A small audio captioner, trained from scratch.
Model: 4.83M parameters, encoder arch crnn, encoder activation mish, encoder widths [96, 96, 96], decoder layers 6, decoder norm rmsnorm.
Data: trained on synthesized solo parts of chorales (CocoChorales), 39062 training examples, 3.9 epochs.
Rows from block 2 of the text decoder of a small audio captioner, named by matrix and row number. Rows with one number belong to one neuron. Each number is 128 + 24 x the weight over its row's rms, rounded and kept within 0 to 255. All counts start at 0. Numbers have three digits each.
Before each neuron's rows are labels from the 100 texts, of 14976, where the neuron reaches its highest value: "tokens" is the input token at the peak. Only what is clearly more common there than usual is listed. The data: synthesized solo parts of chorales (CocoChorales). In brackets: how many of the 100, against the usual share in percent.
# fc1: MLP up (decoder.blocks.2.mlp.fc1.weight, 512x256), inputs 128-255
# fc2: MLP down (decoder.blocks.2.mlp.fc2.weight, 256x512, transposed), outputs 128-255

tokens: "r" (100 vs 1.7)
fc1.290:214131097157130129086112102129143128117143130180139112132118125127139114128126131128139120128095130126057128053120130101112125130140132139128127134133124130143124116128106106129128132114113109128130124128026131129131131128126116090131085105127116142127129125207098129127121125128130130149129124111139131145121162128128133131133125129125128132108144109129116179122127118113128129068204
fc2.290:128127151131122092130171129127191133127116131077133146122125131131128138115132122125128126129118123124137130136130138137129145123119116129128120113118130154124179129093163138118129129202187116118103152128127126127114131126101127131132110128131127113128149132104217132135168152123139087027133128129128140129126129096126102148119128121130128130134128128125157125121126133127123129134071

tokens: "x" (100 vs 0.1)
fc1.266:126128132129201127134159195128132131128128180126125129128123117138152117131129145152048144118146140126135129129135089140074124130195121138127144135124125104123126139129127109119072152139128129127140131120129096124092093068102120184128128135132127123127114084076128128126087147122145120129211131101123119098155128142196129143181122179173128129190148125120153189129128133130113127130149
fc2.266:123126129100135128121092209127081108128125127131107126110079050126129144125128129145220131196128122126119126145122123129126130006000107125128131128124107113129127122099126129127130128128124119132130130116128126130126121127127128129130127128125123128144124135128141125136130075149125121128127129128126128124107167130126124128124127128129140130093130134128131128122129008187133123141094

tokens: "r" (71 vs 1.7); "e" (29 vs 4.1)
fc1.341:152127093114127136097135135135131134129126144156128134127128143126132127128112131164126075133093133125126124128026144129111125128127102129119127117129132166117121145132128126146129130124127136126128124175128125215126124111129098119130118127124159255127147143118165122132124126132130124123146129145127125130132129099111139119109142159156131136145128124127098103147139128128143114129128
fc2.341:130128165130125115131128031133134134127085129126127130129131128128128129123127127128158124121128142129132130137161126120142128103103127128108130131105125131123131125114124180107153126095125131130132228123126129131125131103112129151122128127128126000130122113133113126124129128180128102130128099128133118127128128119201130130134082101125130130128127101127130141114129125118125165151124

tokens: "a" (100 vs 4.6)
fc1.211:128147177129119048128128126050123130137159123120128113037180130130057127142125160129130148121125128115133145129126125110117156134096135151130137120124097126150121123128101135146135113129131139106113129126128117120124121028128125124131126127129127106138113127142067135145110145127127135128125122127131131156129139125143145132127139114142136103130132103113126059116131108051120126129107
fc2.211:128115124105125198116132123158122133122117167128113114143075140135127091126127128127154106129135134120130126136115127142137148117153127081127184134138188146115134119108126139076106140086138135172183121107131163128106133132124124136164113128135097129123239130121154133118146129122115117130138207129127155136129146134135122106124128135122164157145120127167131156133128137129131102129147

tokens: "x" (98 vs 0.1)
fc1.161:151122124130127128119128129120160131130127127127126144122131082128127125066127129147103127128124148128124124124130125138109134128155128128128125144128128133107129129128128127128113145126128128127124128128136127128129129130115128251130124128127087128127125126132128132127117130127125128133146136155017128147125123110132134126120128124127133155086173135120143131133132130145131129139139
fc2.161:104123159129125126126138127123083129124117131122105109137197149128121126122084122128191128128128131125116083111128138128126125134062136124138138126127071137120144126118128127129141136128121109128167177114098129156100119127146125076124108128125133128129133149134130135124144141122132123107090127133231129119127136157121128119167126137134126106135127118131115119124132118026121116128129

tokens: "r" (100 vs 1.7)
fc1.496:154131169127123128138102122120120126097213131128126128128130129128087129117125157143117136128144135126118148117128060134122134125133128127129127192129226127151180095104131119129127115130128131136126063132083013125128130077133129130134104125127127121131150130101138127127128079128129125181129170129128128134128126148128128194129127131124217131118128120128125129127115126129123138058100
fc2.496:120127139042107133127180099130114110135065131122136129128127129137128128129186100187157128118122116109129127125125156139139126140129130126143159103130121135116128125129136180129128149035128082132128152125126146135115128136127133128136105146125125141147127131130128116148195162126127125062119134130114127126130159128122133112131187117162086128177126125128128201127159127120126124175136

tokens: "x" (100 vs 0.1)
fc1.428:130128129146139130139128175128145149097077108128127127128132131119129123127145121128113144101130123130127110058136129132126136141138101126128116146131121108127134139127135122109129127124134022098146115127130103123130113124127098130066114127121054167127042128128118128126127128110125109113127127120128124147120114082130152135119129134255128151130128145086119130128121128148122030151129
fc2.428:181133137124144121132142120120119137103126129126130163129053130130127127089103101137177124129130110126126142133131127140142126128104132127117201063123126255127131128136131133119127154129084131122085156114127127146125132134126119133144125125168135119127176118121133124122125128127097128127144128142117133122130135158162135112131092126116130116079134118151131128129128089128125183136130

tokens: "a" (100 vs 4.6)
fc1.430:122120147131146118128064115141128131135110133101127127143114131140156128135138130129133162125187121128174052100128128129128133126154131128129131139125172145129147164100192126130126092138130095136127128141093095125128128128113127138099162122123130098136108125130096128132148161139015110116128077116126126127141138130128148152140121112179128103133128130092219086117113128128127088110129
fc2.430:153128127130126120137255122120123128123129127129122125128128081106112128086124132131130128127126110129127129128124112126129128130110119148136131127125127131129128106129119179105129100113098138136124135122090110101127129128128129146127149122128111127128128133136138131127125122125132120132114132151132128124154118174117123129124086128127150133110129136127118135113127176130131155251129

tokens: "h" (97 vs 0.5)
fc1.475:101112129140142128169134140159136129126127140119062129190115119138128126139126156132128181128128127128143169137145124161110122127145127143133105136081124104130124135183120111056128179128129129177138129126101128128127083117122164136131128159185113130135109117127119113181129129128137130107141148087129107132139119150183108123136119142176128179128122128129189168142128118160099128190123
fc2.475:128130127137222122128154255117126122128126115128125121023129125109132135126124082123119129135126142128179128129134129134116116129074192124131128162128129127125107132132130070143116128168139129095115110128124131134131119122128128124129131127126111128123124132126127088125144125127131130224134128128092120035122191127146093065100128160109137126039128127128127103130129129133128132130136

tokens: "x" (100 vs 0.1)
fc1.109:127091144094128122130162127110138146129174168094125137126112059131056124126130241133118127097128128128128135132123130131119128142129137138107141128126139129133115109133132128075104148128133139128129100119113128127127131127123093143123128129129125128133124124097127129123125127130136169114136123130124127156171122171138129078137119173110126131177128127144127189186129191131127128127129
fc2.109:130129130060128075119127167129090122131124081129127117122128127129181131116123125130153138134120132124114122127102128139142115068131128200140128121126059116124134126124133122211127159183133108114130136133126130131107128127114187130134094126112128137140119147123193126132125133133147090129124132120127140129075131136120124148129128111154128130118128124133133128125129097105128124127129

tokens: "r" (100 vs 1.7)
fc1.299:130126128119128127129128118128139126128229127130127133167127164144103140106121179127085124142125133101135145129107138065068103124122139156186125128128131099130146149125133157080127134125060125136120090103136128102138147132125109128131093119095079138128121130134120125196130128106130131128126132168109102124128118177126152130135129136140122156109129128137100146128129084127144222131124
fc2.299:128129123112125155106144103130130114126000127130127169125132103142131141130131123138187122080126129119126130157127145130192112136130117127133136123127132134112128125114129141141090143103176128088083159129138131182129124136115128129127127128115161113119123147170143108146147124139113083130132139128132127133127135088128129097127135082128127129153131111127129131110133133131129084151123

tokens: "g" (100 vs 2.4)
fc1.219:128153124113128111131127128114059140122194130209136130129119126133136127126111122129126137168128128110129145106119128085137122144129147135071122128127154129142129136125099128128118131127103117117128152128109131163132133122090056138129130123187121131132116132138105127106104134128131143132129139117133127131128128132131104130119112138123130127026128130142124115129134128128129126124143
fc2.219:089128120199115138109128157127241127133089126129129102130127132114131140194135139131129124107124123130148097133125132240142131127134102124129125139132130130122124125128127129129126141135127128175128095117125139111065111128129131118124128119122129122129128116128140128129130121127149119130125123129145124134136157123133125130130126115127118130254127129129128073101127126180127128085131

tokens: "n" (99 vs 2.5)
fc1.195:190126150124128127150127109121133123149202128115166152124104149125083080059126142127104150145169134128125130110133129131128119120131128079232177094127167129113133123123137128127126125110066139151128117118173129126143128129123118123127129116157130128137146100090128121128119115067127126146127126150146138130128119127128129116134116129129130130124118117132117118129129127126129158129115
fc2.195:103125122079092120122211118091128074140031126132128128137129129146131123130134126151138124128128144127134128125134127131128141155123147203133127127130105130124136126141135163123129135072126134104128142128086134136116128127123128129130126133077125123128129134128126078130124187129127124128129143127077125176129155125100126132142124106128125130132132123127128132126147132142137124136134

tokens: "i" (52 vs 2.5); ":" (26 vs 5.4); "r" (22 vs 1.7)
fc1.181:134119128141132127129135125128127062121117133128130128173118131194131128099157130130128135127126124128132130091148145122128100128133127130141127143133124118128129082125147122200173128129192128146128139180129131124157132136123128122128123113126147120136125127077101129120114127062123108129127146126110126105124122081130119185116108125201129130120127123117128059113129123148129158126132
fc2.181:122091113132130102133128129124132129123134126124120126056143132117128122127076069101130149132130128126126116129140117127094147119128131110128146128119128189137113128114114122070129108117119127121108129017124025132121127125137123128134169128148126105128149129165137098119128128115139138122129135135162131122132068114111124116128160127123162127122129126124123159145147131124123130146124

tokens: "n" (100 vs 2.5)
fc1.190:114128125128133126129140128132127140127127140117127135126121126103128128113126085125079128133166129126123114123128128136129113055129128113128128137130231128128128112127121130128128127098128131128168074112133123127123127131094119136188191129129127117128127113129127132127035125122105112146129115121141126128127119100130134125128154131121128152124116127169118086096165232157139132128152
fc2.190:132128131126124142113155125128084052128126128162119128171131114166127122126133129179133127125126127128098116224128127125129193186120139129172131130124088132122126128139128187125152145111124131128087207127121124128101125128152131034117110067130128126130127135127170128129128197126127143124128128128128109129132129126129129124141116120125122128127133120123122116132116092142128136129130

tokens: "a" (100 vs 4.6)
fc1.118:127116135127090129083113117116139121127177128128147128102117160134117128140109166119128127112123131120137123128136119126047097167143129135155127128127094146171132156104131128128146130134098130128104130131130129144109126110125128143126139127135128126124129137105127127126130128137125159134128158131112128128128128128153125127133121135160131128118127127127135127076136104142128144104126
fc2.118:122119126125129111152073129140120113128042132131116093121128102151127126128128129131126128181127128127160126131123129131125134116132128126143134152129170125128125125129128138130120087012184126132160114169128130133128150255129128126138143129128127134117117131162128101160128130151132127128119129128130131136123130128126113120073127114128133128127128127128123128148129200123128127129177

tokens: "e" (100 vs 4.1)
fc1.217:126126152128086135112128132096130142128127184119127147128128143122125128127157119128124106124128150120121118128128120132126130128222077129141168150128127146180145147128129096126165095128140143132129103129132133144134111086118159175123128127125129091128153147128128133141129100139126124132130153145124126127085114115129120084123129128145129139126152110140128143185129049130129170128086
fc2.217:105121129082126108136119126116126134129128070128116069128138140135120125126132132137142126127150147124131109127126128125125124123124163122128129135125143127129116116116123127144102136051133130132132137126126138145126125255128086123127190125099140117124127132198129124124132129128133099133129134130110126120136143122127128128150131075129139127078125146125121175127130187067129127132182

tokens: " " (97 vs 15.3)
fc1.258:115131138139144129129124133134124126128126129127122123193127128128143121130135130128127135131125127202127126136129046129196128142131126117138139135127128128125133130132127128127147129129216130139149135131126128129128128155126138053147129127135172128128131135134125145126126129122104121066055128094130125136124128128130116126121099127139128138126128153126122124167130127133130121144120
fc2.258:135128094130151124130123134104128170119132126108129127124113119131122132125090109124123134131130130130127117104140189163062128132127124101113096129127129128132128133109117130128133127134046124130125132127130129124124125121143111121130190126132081113142130127040138148128140110128127113204176128131113133126140086126133128107162116129105143123132126146125128128131125130123129136136132

tokens: "i" (84 vs 2.5); "h" (16 vs 0.5)
fc1.43:113121131159202128202156132151149131129128139120107130144105109139129128128129144159076158127096127127146154129149094153107113136188132135132127137083124113137094156129125118034126162128128130149148128137130127127128058089127126153120119178200109122129117121116123128141132128112140124128130131050131112123142128203159129112128113138133124152128126114127255128127114123173117128149129
fc2.43:127136129129133120126157255112122125128128105129116113051132106092130138122127108128133137136126136128135133127131144130097134086042146125128126156127127089127098127134127094130120125152128130120129115128108134113128123128118130127128131118124123129129103129129155103125126117128134128217137141126118117091128189129132093069128128130122130122034128127135110112129130128148123126127149

tokens: " " (83 vs 15.3); "d" (15 vs 2.8)
fc1.207:138161133134134131127130117153127034149101116104123132125134137097126128133205124129126072128125179134124144138123129129142140136153025129122129113126135130103126126122127059124126129128130126123136129143065154113142102146111123125127128095107118121148100166128205131123129095129126125104076104143131126178128128108129124142132206133128116134092128127150128145128118121133182128124135
fc2.207:150121132123126126124202121128117255088143121128131116132136133141112112110103127128132124122166118125131134128136131118132125125122195085139136128130132111113087128130136156126128129130136131131109144112150129149124137130153115131156130190113115127127255123129093135128139127126097120145146129105119156126135124131122132128122072111061153128147128117120134138149123142128116133125125

tokens: "a" (100 vs 4.6)
fc1.491:157139128137128107137128100129130122127125129128123177128127127177127127128115128133148127120149130130141132112154176133072124077148160129128125123116056012124139147129122114185157128150125130129112169185112128128127107117120130155165131141215129097123131130128130129129127116130132131132180129113127130030128128131136161126129122131115137114127068132119164130121127058125121126124134
fc2.491:082124127171126117120128144121125122130129125130126120123126128059125129205144143125125132128127134123192132127121126126120153132133092129127124140130154131128131127127128135127045109128128131124128015127120152131131127221118130126127159125059129132117127129134121129129127128126122130129000165128124121129132128128068090117128126130130138129132126128125123120079126140128127137136123

tokens: "x" (100 vs 0.1)
fc1.273:107160139128135128148140097075129201132127127133128162123152132117113065125131142137069152093127128128080114124135129178130081128139129126130130129129149138128136142154128127127128130127128125130138123131129126127128128104124127192128129164230151125130134122132111124161126116133129061106137134128127118136186000128122128115126125128119125138133129148131127132129126128191127054141096
fc2.273:126120126124128129108117119117116041126122120114108128134108071127129124129116126134201131130127126131177140129126122128083127141112126171130123132128055106128127135129125147109127128112117138084128146130111123138122093129128134113127000114068123131125128138148138137118131128127134128187125126129127128143127255123128128132195076145130121129073128119180110126151128095121131126113190

tokens: "n" (86 vs 2.5); "t" (14 vs 2.7)
fc1.105:123148126126170128126130128126128128135208148109150129148120128126121165129127130115063135058194146130121128166143142133128069070131129141191126129129160089146129121128129102129129130135128144129131058122128119128126128114129127128128162129038122114128127128128143114127106138122122123143139188126137086150128121115130152130143111128128127128157072109134202117102127140142125193132141
fc2.105:126124128126132129138157160126115082129123119134115120126132132151128114127128074137145123105126135118129088140138032114107178180127140186131127128123108144128126127128129167128134124084218124123128143117129129184030122124120129114125140129125183129128110128129116092129125160112128199127130119130080126127129124128135071124000127126126118125111131125135124128135131126129129128127125

tokens: "b" (100 vs 3.1)
fc1.108:128118130089150140157128127129157139124131099128140144138126119123078128126127203138167131128055128140123150130130119131127128129130172112088128133123019143127166153126118135110130128114130128134136143124101130179136123169127150194127128162144129131142126124124117128175132135136144127062141131066072165137141120130128128093128098079120126115112135109144170148112131102127128127124067
fc2.108:127142129134100122120128154128122130128128119133130126128129127123133128124125126127130128123126157131132125127130201127109082053131121149128129155125134111127128128129145000255104128183128124099127026130128167091148127128102132090128130086129133129128138151132208144116090127126131127201128166128130128123128150128130126121129129129128128120126126128122128116124130119128125127107151

tokens: "b" (46 vs 3.1); "v" (43 vs 1.2); "g" (10 vs 2.4)
fc1.242:145063088124123173127128133125155124113129135143180135128126253124140131128130152157118117129128136107097125123079128129129129129124112096124089128128123129130128132141127115123131133115128126129128131127127089138120127128128106149127086143194127154140102149128159125134128128129098110120130127152153122133128100128100128126124122152121124134146124120133127094124128156128134127130127
fc2.242:133126139127181125128129102130140116129076128131119129166127111146139129119129093128130127127128157125133119133127129130160082128123159148130125132128126122124127165133127177122125126125127120059127131127146124122128129129121130128124057127127137004124127117156127127128090128128127115141176135127094120126082123081158126132129072128115124125111133119117127128125125073121129128114130

tokens: "e" (99 vs 4.1)
fc1.104:126123121125152126129113129128127128126126127092144132145126128125124131121128129129203131136123154127128125129131120228127136138191132134139208110129128147122128153131226129114132151128128126131128127157251130129128128136027129116128120128132134126138133166119127117127129128128128124127150128093117143131128123128130129127088115136127126134049127114130114127133110128129155126119133
fc2.104:109134129128127118130127126095111132125120086108135129110127105129127128113128122130132141129132133132105122123126127131105127142130120237128125128119107127137132129116128134135119129141120120116130128124100121126118124112132128118089147127122144110129131126058132158132131116127137129131130101129131131188128129130127141128255126125126135131133128142125124153128130133125132116216147

tokens: "s" (100 vs 1.2)
fc1.72:074074134128130127159125079128140210127130131129130121215110127134194086132132129185152143126120127129129130130128010139101125149129108126127128129119127126128143147132128126116134142128189126140207128126040139114129130130110129135163126136169176128140175091140100128128127128133128130098127130094126128153136107160129128082127113106125124135127128138132129134130129151128127126130097
fc2.72:183128052143139127124123176118129127124128058128129122108141074127072153122128115113128108140130130133162091122131231154128114129121128127127125133131131124125123131101135110128127130144058128130064129129138127128124123111127124123131126127129124100136103146103219169122144125130124108125130133132126130083129125076125127134128111139126134129128128146096136122130127131127129133127132

tokens: "h" (55 vs 0.5); "x" (45 vs 0.1)
fc1.433:150124126112127187128128170121128128141128129133126128234129126128126123130098128127107145128128134119126114130129127134097131134168111144163129140084119012133128157141148122126129130109123133155094000128127129127079114107128189169127128133126100164122120127055137174132128127128129127125141135136134109111136119165157127131128133162170128133128138127091128129131110087130127162128128
fc2.433:123128146129122111127128127127129114129122126128110128119059124159131148128215128127137079125134134128125128203128130112128122060059130125128128113124128131128129123124127122130103172128130130102129242132125114136195120130126120126128123129124128121127127129148138126131136128155121113212127130129097125121127121120125054124119114132127133130120129128130128143126126128131129126138129

tokens: "b" (100 vs 3.1)
fc1.363:129128129110128106130125127127156173126132127136161122128145125130127096121123231127128137127127092124080124122129128092128130179122120130119133151130053126133129123125136129129146130126126130156107121124129128145102135073023128123037039121127137128130106134140128132126130126145128124144123128134123124161128067157126114130136138139163101137135122103124188174130130171128129140133129
fc2.363:144187150093128104128146127131120120129124124090130122123106134138130140117117106128151104128118228123128089134137130148138127061127187140142200126128128130125129125162154128124095128214147085107128134109129182099116139125189146134150112129129124131130139127106127140124132128125129123132154134124125173129115161139131122130106095125115127123103131122130132129131129129127129160129158

tokens: "a" (56 vs 4.6); "e" (44 vs 4.1)
fc1.420:126124125129090129129127128130131128136146128130124169131128175127111107098127123078084129127134129082058125139130123132123127127199128130184130127128121133231139132125129121123146128127127129131128080128135129130198065105125134137126128128128128059123135138128127128120129115161121126131128126135128123128133124121131128128133130169155128126127105113129155130128146114130129188114035
fc2.420:119118131123126124124137127123120128128045128136135122123127104156127123135128109148157126128143135128163118164127124125128147127141131126128138140131132132115125117132119132130109128039133132129137126128127136163101131255128129137130147128103124127128124132182127129126126166117129105141130161129125118131139141162128117088131108121126132128095130129126121131121130126124131123132155

tokens: "b" (100 vs 3.1)
fc1.228:124088129109124127127071122127129128128196111125132148130089126200128125128161149128145128130116128136084093119127093128118138144123140163124130140121139129128208131126127127126127128121129126132133139114124176142154128127126084141145127125197128134128126128129131127121125125119202127126148205090127138176133096129112106129128130129128112134140127128128129130127129160121126129124133
fc2.228:125132129135122113115125122125131126135111113134145126128126119125134134127126128128083129120126167128137130128130128129151000127133129138128128200120127126124130130115130129194123128182126111094125091130121129121128125128075133126127084128126177088127127131168144145126126128128128118145124148113128129087130148020133127135131128123126134128120127128109145115114128075126125160101137

tokens: "i" (95 vs 2.5)
fc1.35:127127127160127129141134128129145131122070153131147130132085133126127128100127121184092212135119120119129140128125156183130110129141129126168120132107126103130128131162113129057128139120131125182138213128123128129127119109106127146128128179164163129148124127128146136156191115132115122116164124114156114133153085148132138128139087139129126114161125129174132087116120137193116121134128
fc2.35:134131125122152131115128231129123119126126112126085125114133126090097128119114129126128131130125136124166133132135123127127128132112129133130151143128111121126106129134122186128116132119119135101090128123115128032122129128156129108129089117121000128130128129132126128128106138135131118128128158127097123128125158131134126107142119135132138129067134121140123139140128046114128128128133

tokens: "x" (100 vs 0.1)
fc1.470:110126134118173189155129151153139141128128136126121101134125108133129125171128147170085128128116124127132123137134116141120124128129129128093130137118124110129117149128127127091097163126145141144138118128128115121089070128122171153126129180184127128127127129115114141130129129104131129129129119103094128078175163186173128129208122129128127069155127106126149170128129128127126129128141
fc2.470:126124128130163128122108255127115126127128127167127124125128098116128144130140130194122129135127127130123133128129129129115123012079122128134128128127128093129126125130127106145131132147089130129122125136128125130127123114100130108129125127128095127130128129132175121128127119156127123125127144128126128128127150129126116127107116130129132128123129130127128127123129122255128125138118

tokens: "b" (53 vs 3.1); "d" (47 vs 2.8)
fc1.33:098118128123150147145136166128131139129134129131127131128119119133128127133149154142121127145067131125111128132128099151123128128141129128127151161082125127127128151131126127062123138124129128163141124130122128190109095128129106243123063230187131128146103136124126130118174128130129157128128134073127124127152128141217128128128121128120121130201134099128182128123134128146127132129129
fc2.33:125126129128160110128127157126101124129128120138107094129128080126133147129130125196128129130128139130130125125128134129078084108118127129133127133127138076128124133129125121174128127172096128107133128127119126087186123127124130109122128097188051127125137118147208127128111124130128047180128130128122126125131134129126127059126091132111129120120128128128126128117130095126108116115132

tokens: "r" (96 vs 1.7)
fc1.206:142126129155158129130135124118093001131124129123134142129114073128041127090136124128128128127125123127196127130132112130103130139131159132126118124128074128128116113128127110133124128128144176018136132186129129128121138007082126129128146127127115132137137126129104129120120128114128130129135153099093172130125137130144131128028074128124131128128127033127114111078130114138129136125084
fc2.206:104127153123088115129119225124108222126112128128124127096129160132125134110098125132149159139141133133105122128129182180151136130128120094183138151128143128133131123103133126128123130130134000131130137031107146125094119176185126134137154136117128125138130141118134130136130113107129127141123124131134131111173134124120124131137132094128153131131114125123129159125130144094125121121154

tokens: "a" (100 vs 4.6)
fc1.331:075126140127107127155150126128114131129135132144054113115138088152131130110110133126137130148144130145123130211127122120122143128034137136135139127130125124130123126170128138128116109141129130127128131130230095125132147125128164122126139122137130002105157129127077128127129127126183184131100125130128127122128128145166130119145129114130122125125130113125133131119138061121129119124033
fc2.331:129128122128130124104105124128116119142143125105207105139131162137126145161127114128148148129128167124133129091123128128132134123149109127128127210130129121126135123101141124154133182126102165165141126143028196127128124116127134123129106125098110184150124139124128128113143125138098128123118200129131130125127141092048128076102166144153141163121127130122091130133143244132128119129205

tokens: "b" (100 vs 3.1)
fc1.370:124109128090128119128127128128133129130132127136159128139131130132071127079117166128128137128077120179127138116129120062130133232128129139126149137128128186140201170128132122099129128127108127125127126133113129192136128129110115138081111133130137139128128130132126122135133127125134131128097186130099127156105112124127087114085120100128120152122152132121200141129141163109133128139096
fc2.370:128138147084123113132133120127128132129151116131128126140095116127135127121117119167134129103125180125121131024126144138125036083128131156127157142124127126116126128126128124133111128205106120128158128101125158108129126141116130132127051129128126124127144128153172176121125178128136064145128127126163132125153127108124119111192129128126130122109127128127117124126129122116127127074178

tokens: "n" (100 vs 2.5)
fc1.91:126134131184125122152106129122104129127194094065129127106129091128128213191125118141128125128131130132128163123127131128200128021121126118142146128129129128140125087124128125134157127102121142127128125175121164127125157157131177128128123128132202088177128131126143122124130129130132124127113125128204128098116132126128136129128124127130128116127116127140124170085130130153122135129137
fc2.91:129120144038116129129127126129122129120130123168140137127114127136127094129143124130133128131126118127076101151157113098123157243141147119131154126127131112128116128119129144128068129142175120116099135130129126124113128125109123124138129105164081126129142135130141124127156132124129091127151133126032127165141140168116144117148139061129122123125127123143121142136125128112128117147115

tokens: " " (79 vs 15.3); "a" (18 vs 4.6)
fc1.399:137128135127190128128089127135129140130131129147126128122130131123131127151128126150132117135133124169125131129110136125126116089127125127141128129128122126162121120128127126132127134127116140126137129128132143035130138128116109123127126118129094126128087131134132125130128125069126132127127126122129145130101132131100134128139201126125120129134127151128109176161117126106125132052186
fc2.399:149141093132123128114152132121131113131125158091130143127124129131126152079141127124131112090128126126130148136128141124127127164132120188125146106145128167111141145128131133097130169132128120125108158114125130153131123131132091115133081131152124124138161136110131181123133129131080128034125138133134124157133128130129136148079127132131125132126130127123132127087124124114121118151000

tokens: "s" (100 vs 1.2)
fc1.344:121113124127127128147134193122128128130159122195128132107125077133178146129133134130095137117126155127098125132128114133128122115132136061126125131126141147129125178151126134128131142093041134126128089113129112217167147200118097150129128129093136096132097130129122128129126128129123100130128199129127120128128108137130128126127137128129089129132203131122135128128184175129195135134128
fc2.344:125130135087138130120128103126127093129165100131124127146088123177134134115128095218134116131143138128129088127127140129125128129090127198121120144118128085124139145092132121128120125180129103131133135128056122129126117120126132123128130126139129128127132131128255140127129128124142073132128126128128120116159126120125055128134103131128130120128124127128126125114126044123124147118144

tokens: "s" (100 vs 1.2)
fc1.73:122128131131100135136128112103118128113146136140128135136124111000130131140130151175127137128128137127128130189128095198133123128126140105128174141128169110138126109138094125128127129120127146098129126128129145134129138128082128140143126086127126137134129130131124151107128127129130154140128170136126126132127120223124085108128058158127124132129126125171118126201129145134100159142080
fc2.73:127128136078129124128119164128133127131072119077127128127110137255022123122127124132127130127183132133109114128130231132150126190129128126143067138158113128130128128130144130127112125125138117128122133151128122128120132127167123132141128190105119122136128128126144098130143126167129118180134046132128128122149144109088129134152212124128143139126129136128133148122126125130141125119162

tokens: "e" (39 vs 4.1); "f" (33 vs 2.9); "#" (27 vs 6.6)
fc1.137:129128129127127125123131147128069178128128142128133092130143127122129131121126119127125185123128136124096126146125128129140129134119128156141157129129127128129128132129129128139131131116120102158127127129153145129087124129076126124104127109136129201128158131161128124141123125128129139127143091128127127116136127124136128125127126154137127155128116127122084123130130122127086038119128
fc2.137:162129130121113121128130125133130088120126124128137128131106120139128124124133189138171106114121120126126128143106126131130116134130138150140139062135116207124127123137089167124100165145123132111102134105131119139125133127131129129129108129131116102128128117125138107128131126206122071164136128125124130255114194134120200107132116116128132142125130115150114139129126128127137125204144

tokens: "b" (100 vs 3.1)
fc1.214:066094135127148161061128056130129149128130127121106125127129128130119127128130185127130171139104127131130128145218130130129128129142131131128134129125120094126130129125128126082118131114131144128085056128124111189121096129127179133126128135136125121130118113123127146148128138128129133128129129121125127162134128209136060118132128140118130148148110113162156175126126128148128130127124
fc2.214:131122143128140092233128248126076123130120088134076119126130129121132133122117060137127126098128127128147127125104129129115063110128219127128128128125143125126126133133127115220104131130156107101183130128126131128128128128104130128134107127124128164127127106130127109125122138187135129207131127128131122113128127130126107111127145129130128120113128126129128125128130117129125128126154

tokens: " " (100 vs 15.3)
fc1.243:107158127121132122123128135167128134145137068142126119126125121128145127129127129158147066154128112128129125125127128135133096110121145126128130122126138136070126130111128132131145142122124140173147139156103124118124129126128122131126130169131128190129123152127136067191136130123129139128129128127127091128131139128103128130128119099128125106147124070123141127180128084132129116128132
fc2.243:128129114146126131120108125129143121128109142145127129145167126129126127130127078160204129115133128128081130031127133112123132121155112127127074127122134037126127127131129128126128127128127131129125099123128127126126126127127125127116166124130127000122145129141111132123127127189134102119099159137163128128128118128033130132126102129124129127127126131126070145100130122184128125126128

tokens: "h" (100 vs 0.5)
fc1.271:135128130132133127126144153128137144132129142129127146146129116131150125130129201129081176127172142144135124189129126172039127128155120150126124138124120115146132129151128128125102163128123129135137067127074126143109073083115126150127128130128121122128094127129137131128127151132128080129154158116127118129146114165169144137141122186235128130131128109115137144131127128134105130151134
fc2.271:127128128041128129128127167123093118129129123131101124126076127130129129102125126135171125128129131126124120141131105118118128117045128136128131130123113135127128127132133124129128126113131090127128136124130128128129127127127132079126126151125129126128121128122128129128129129132128153143115126127131126065131195134137007123109127129130131115073129128128130129129128126128128143129127

tokens: "g" (100 vs 2.4)
fc1.424:120124180115119116149128100084126141142132132154143135128124129129127126121128103130128128128121110128130130115128128167126113128126129131126130066129127126135127128088107128127110137129133125180164121152068130130131128128038128147175123129131134126133126131142130124125127128130128127127138128128127128134164067127129139208119108128124128125128077127130110127124129128127124163122136
fc2.424:125127030145125133117131131125127101137126133130128133106136117135126129146130123130142127124126136128127103128125125134129132131133131126129133180138124139117118127129128136115128129132126131126075130121096165128072112132191126121134136098130158126129130133130124141126143128123133127148135137129155133127135180108130094128145114127122122131131128151124115125122129128112134119121132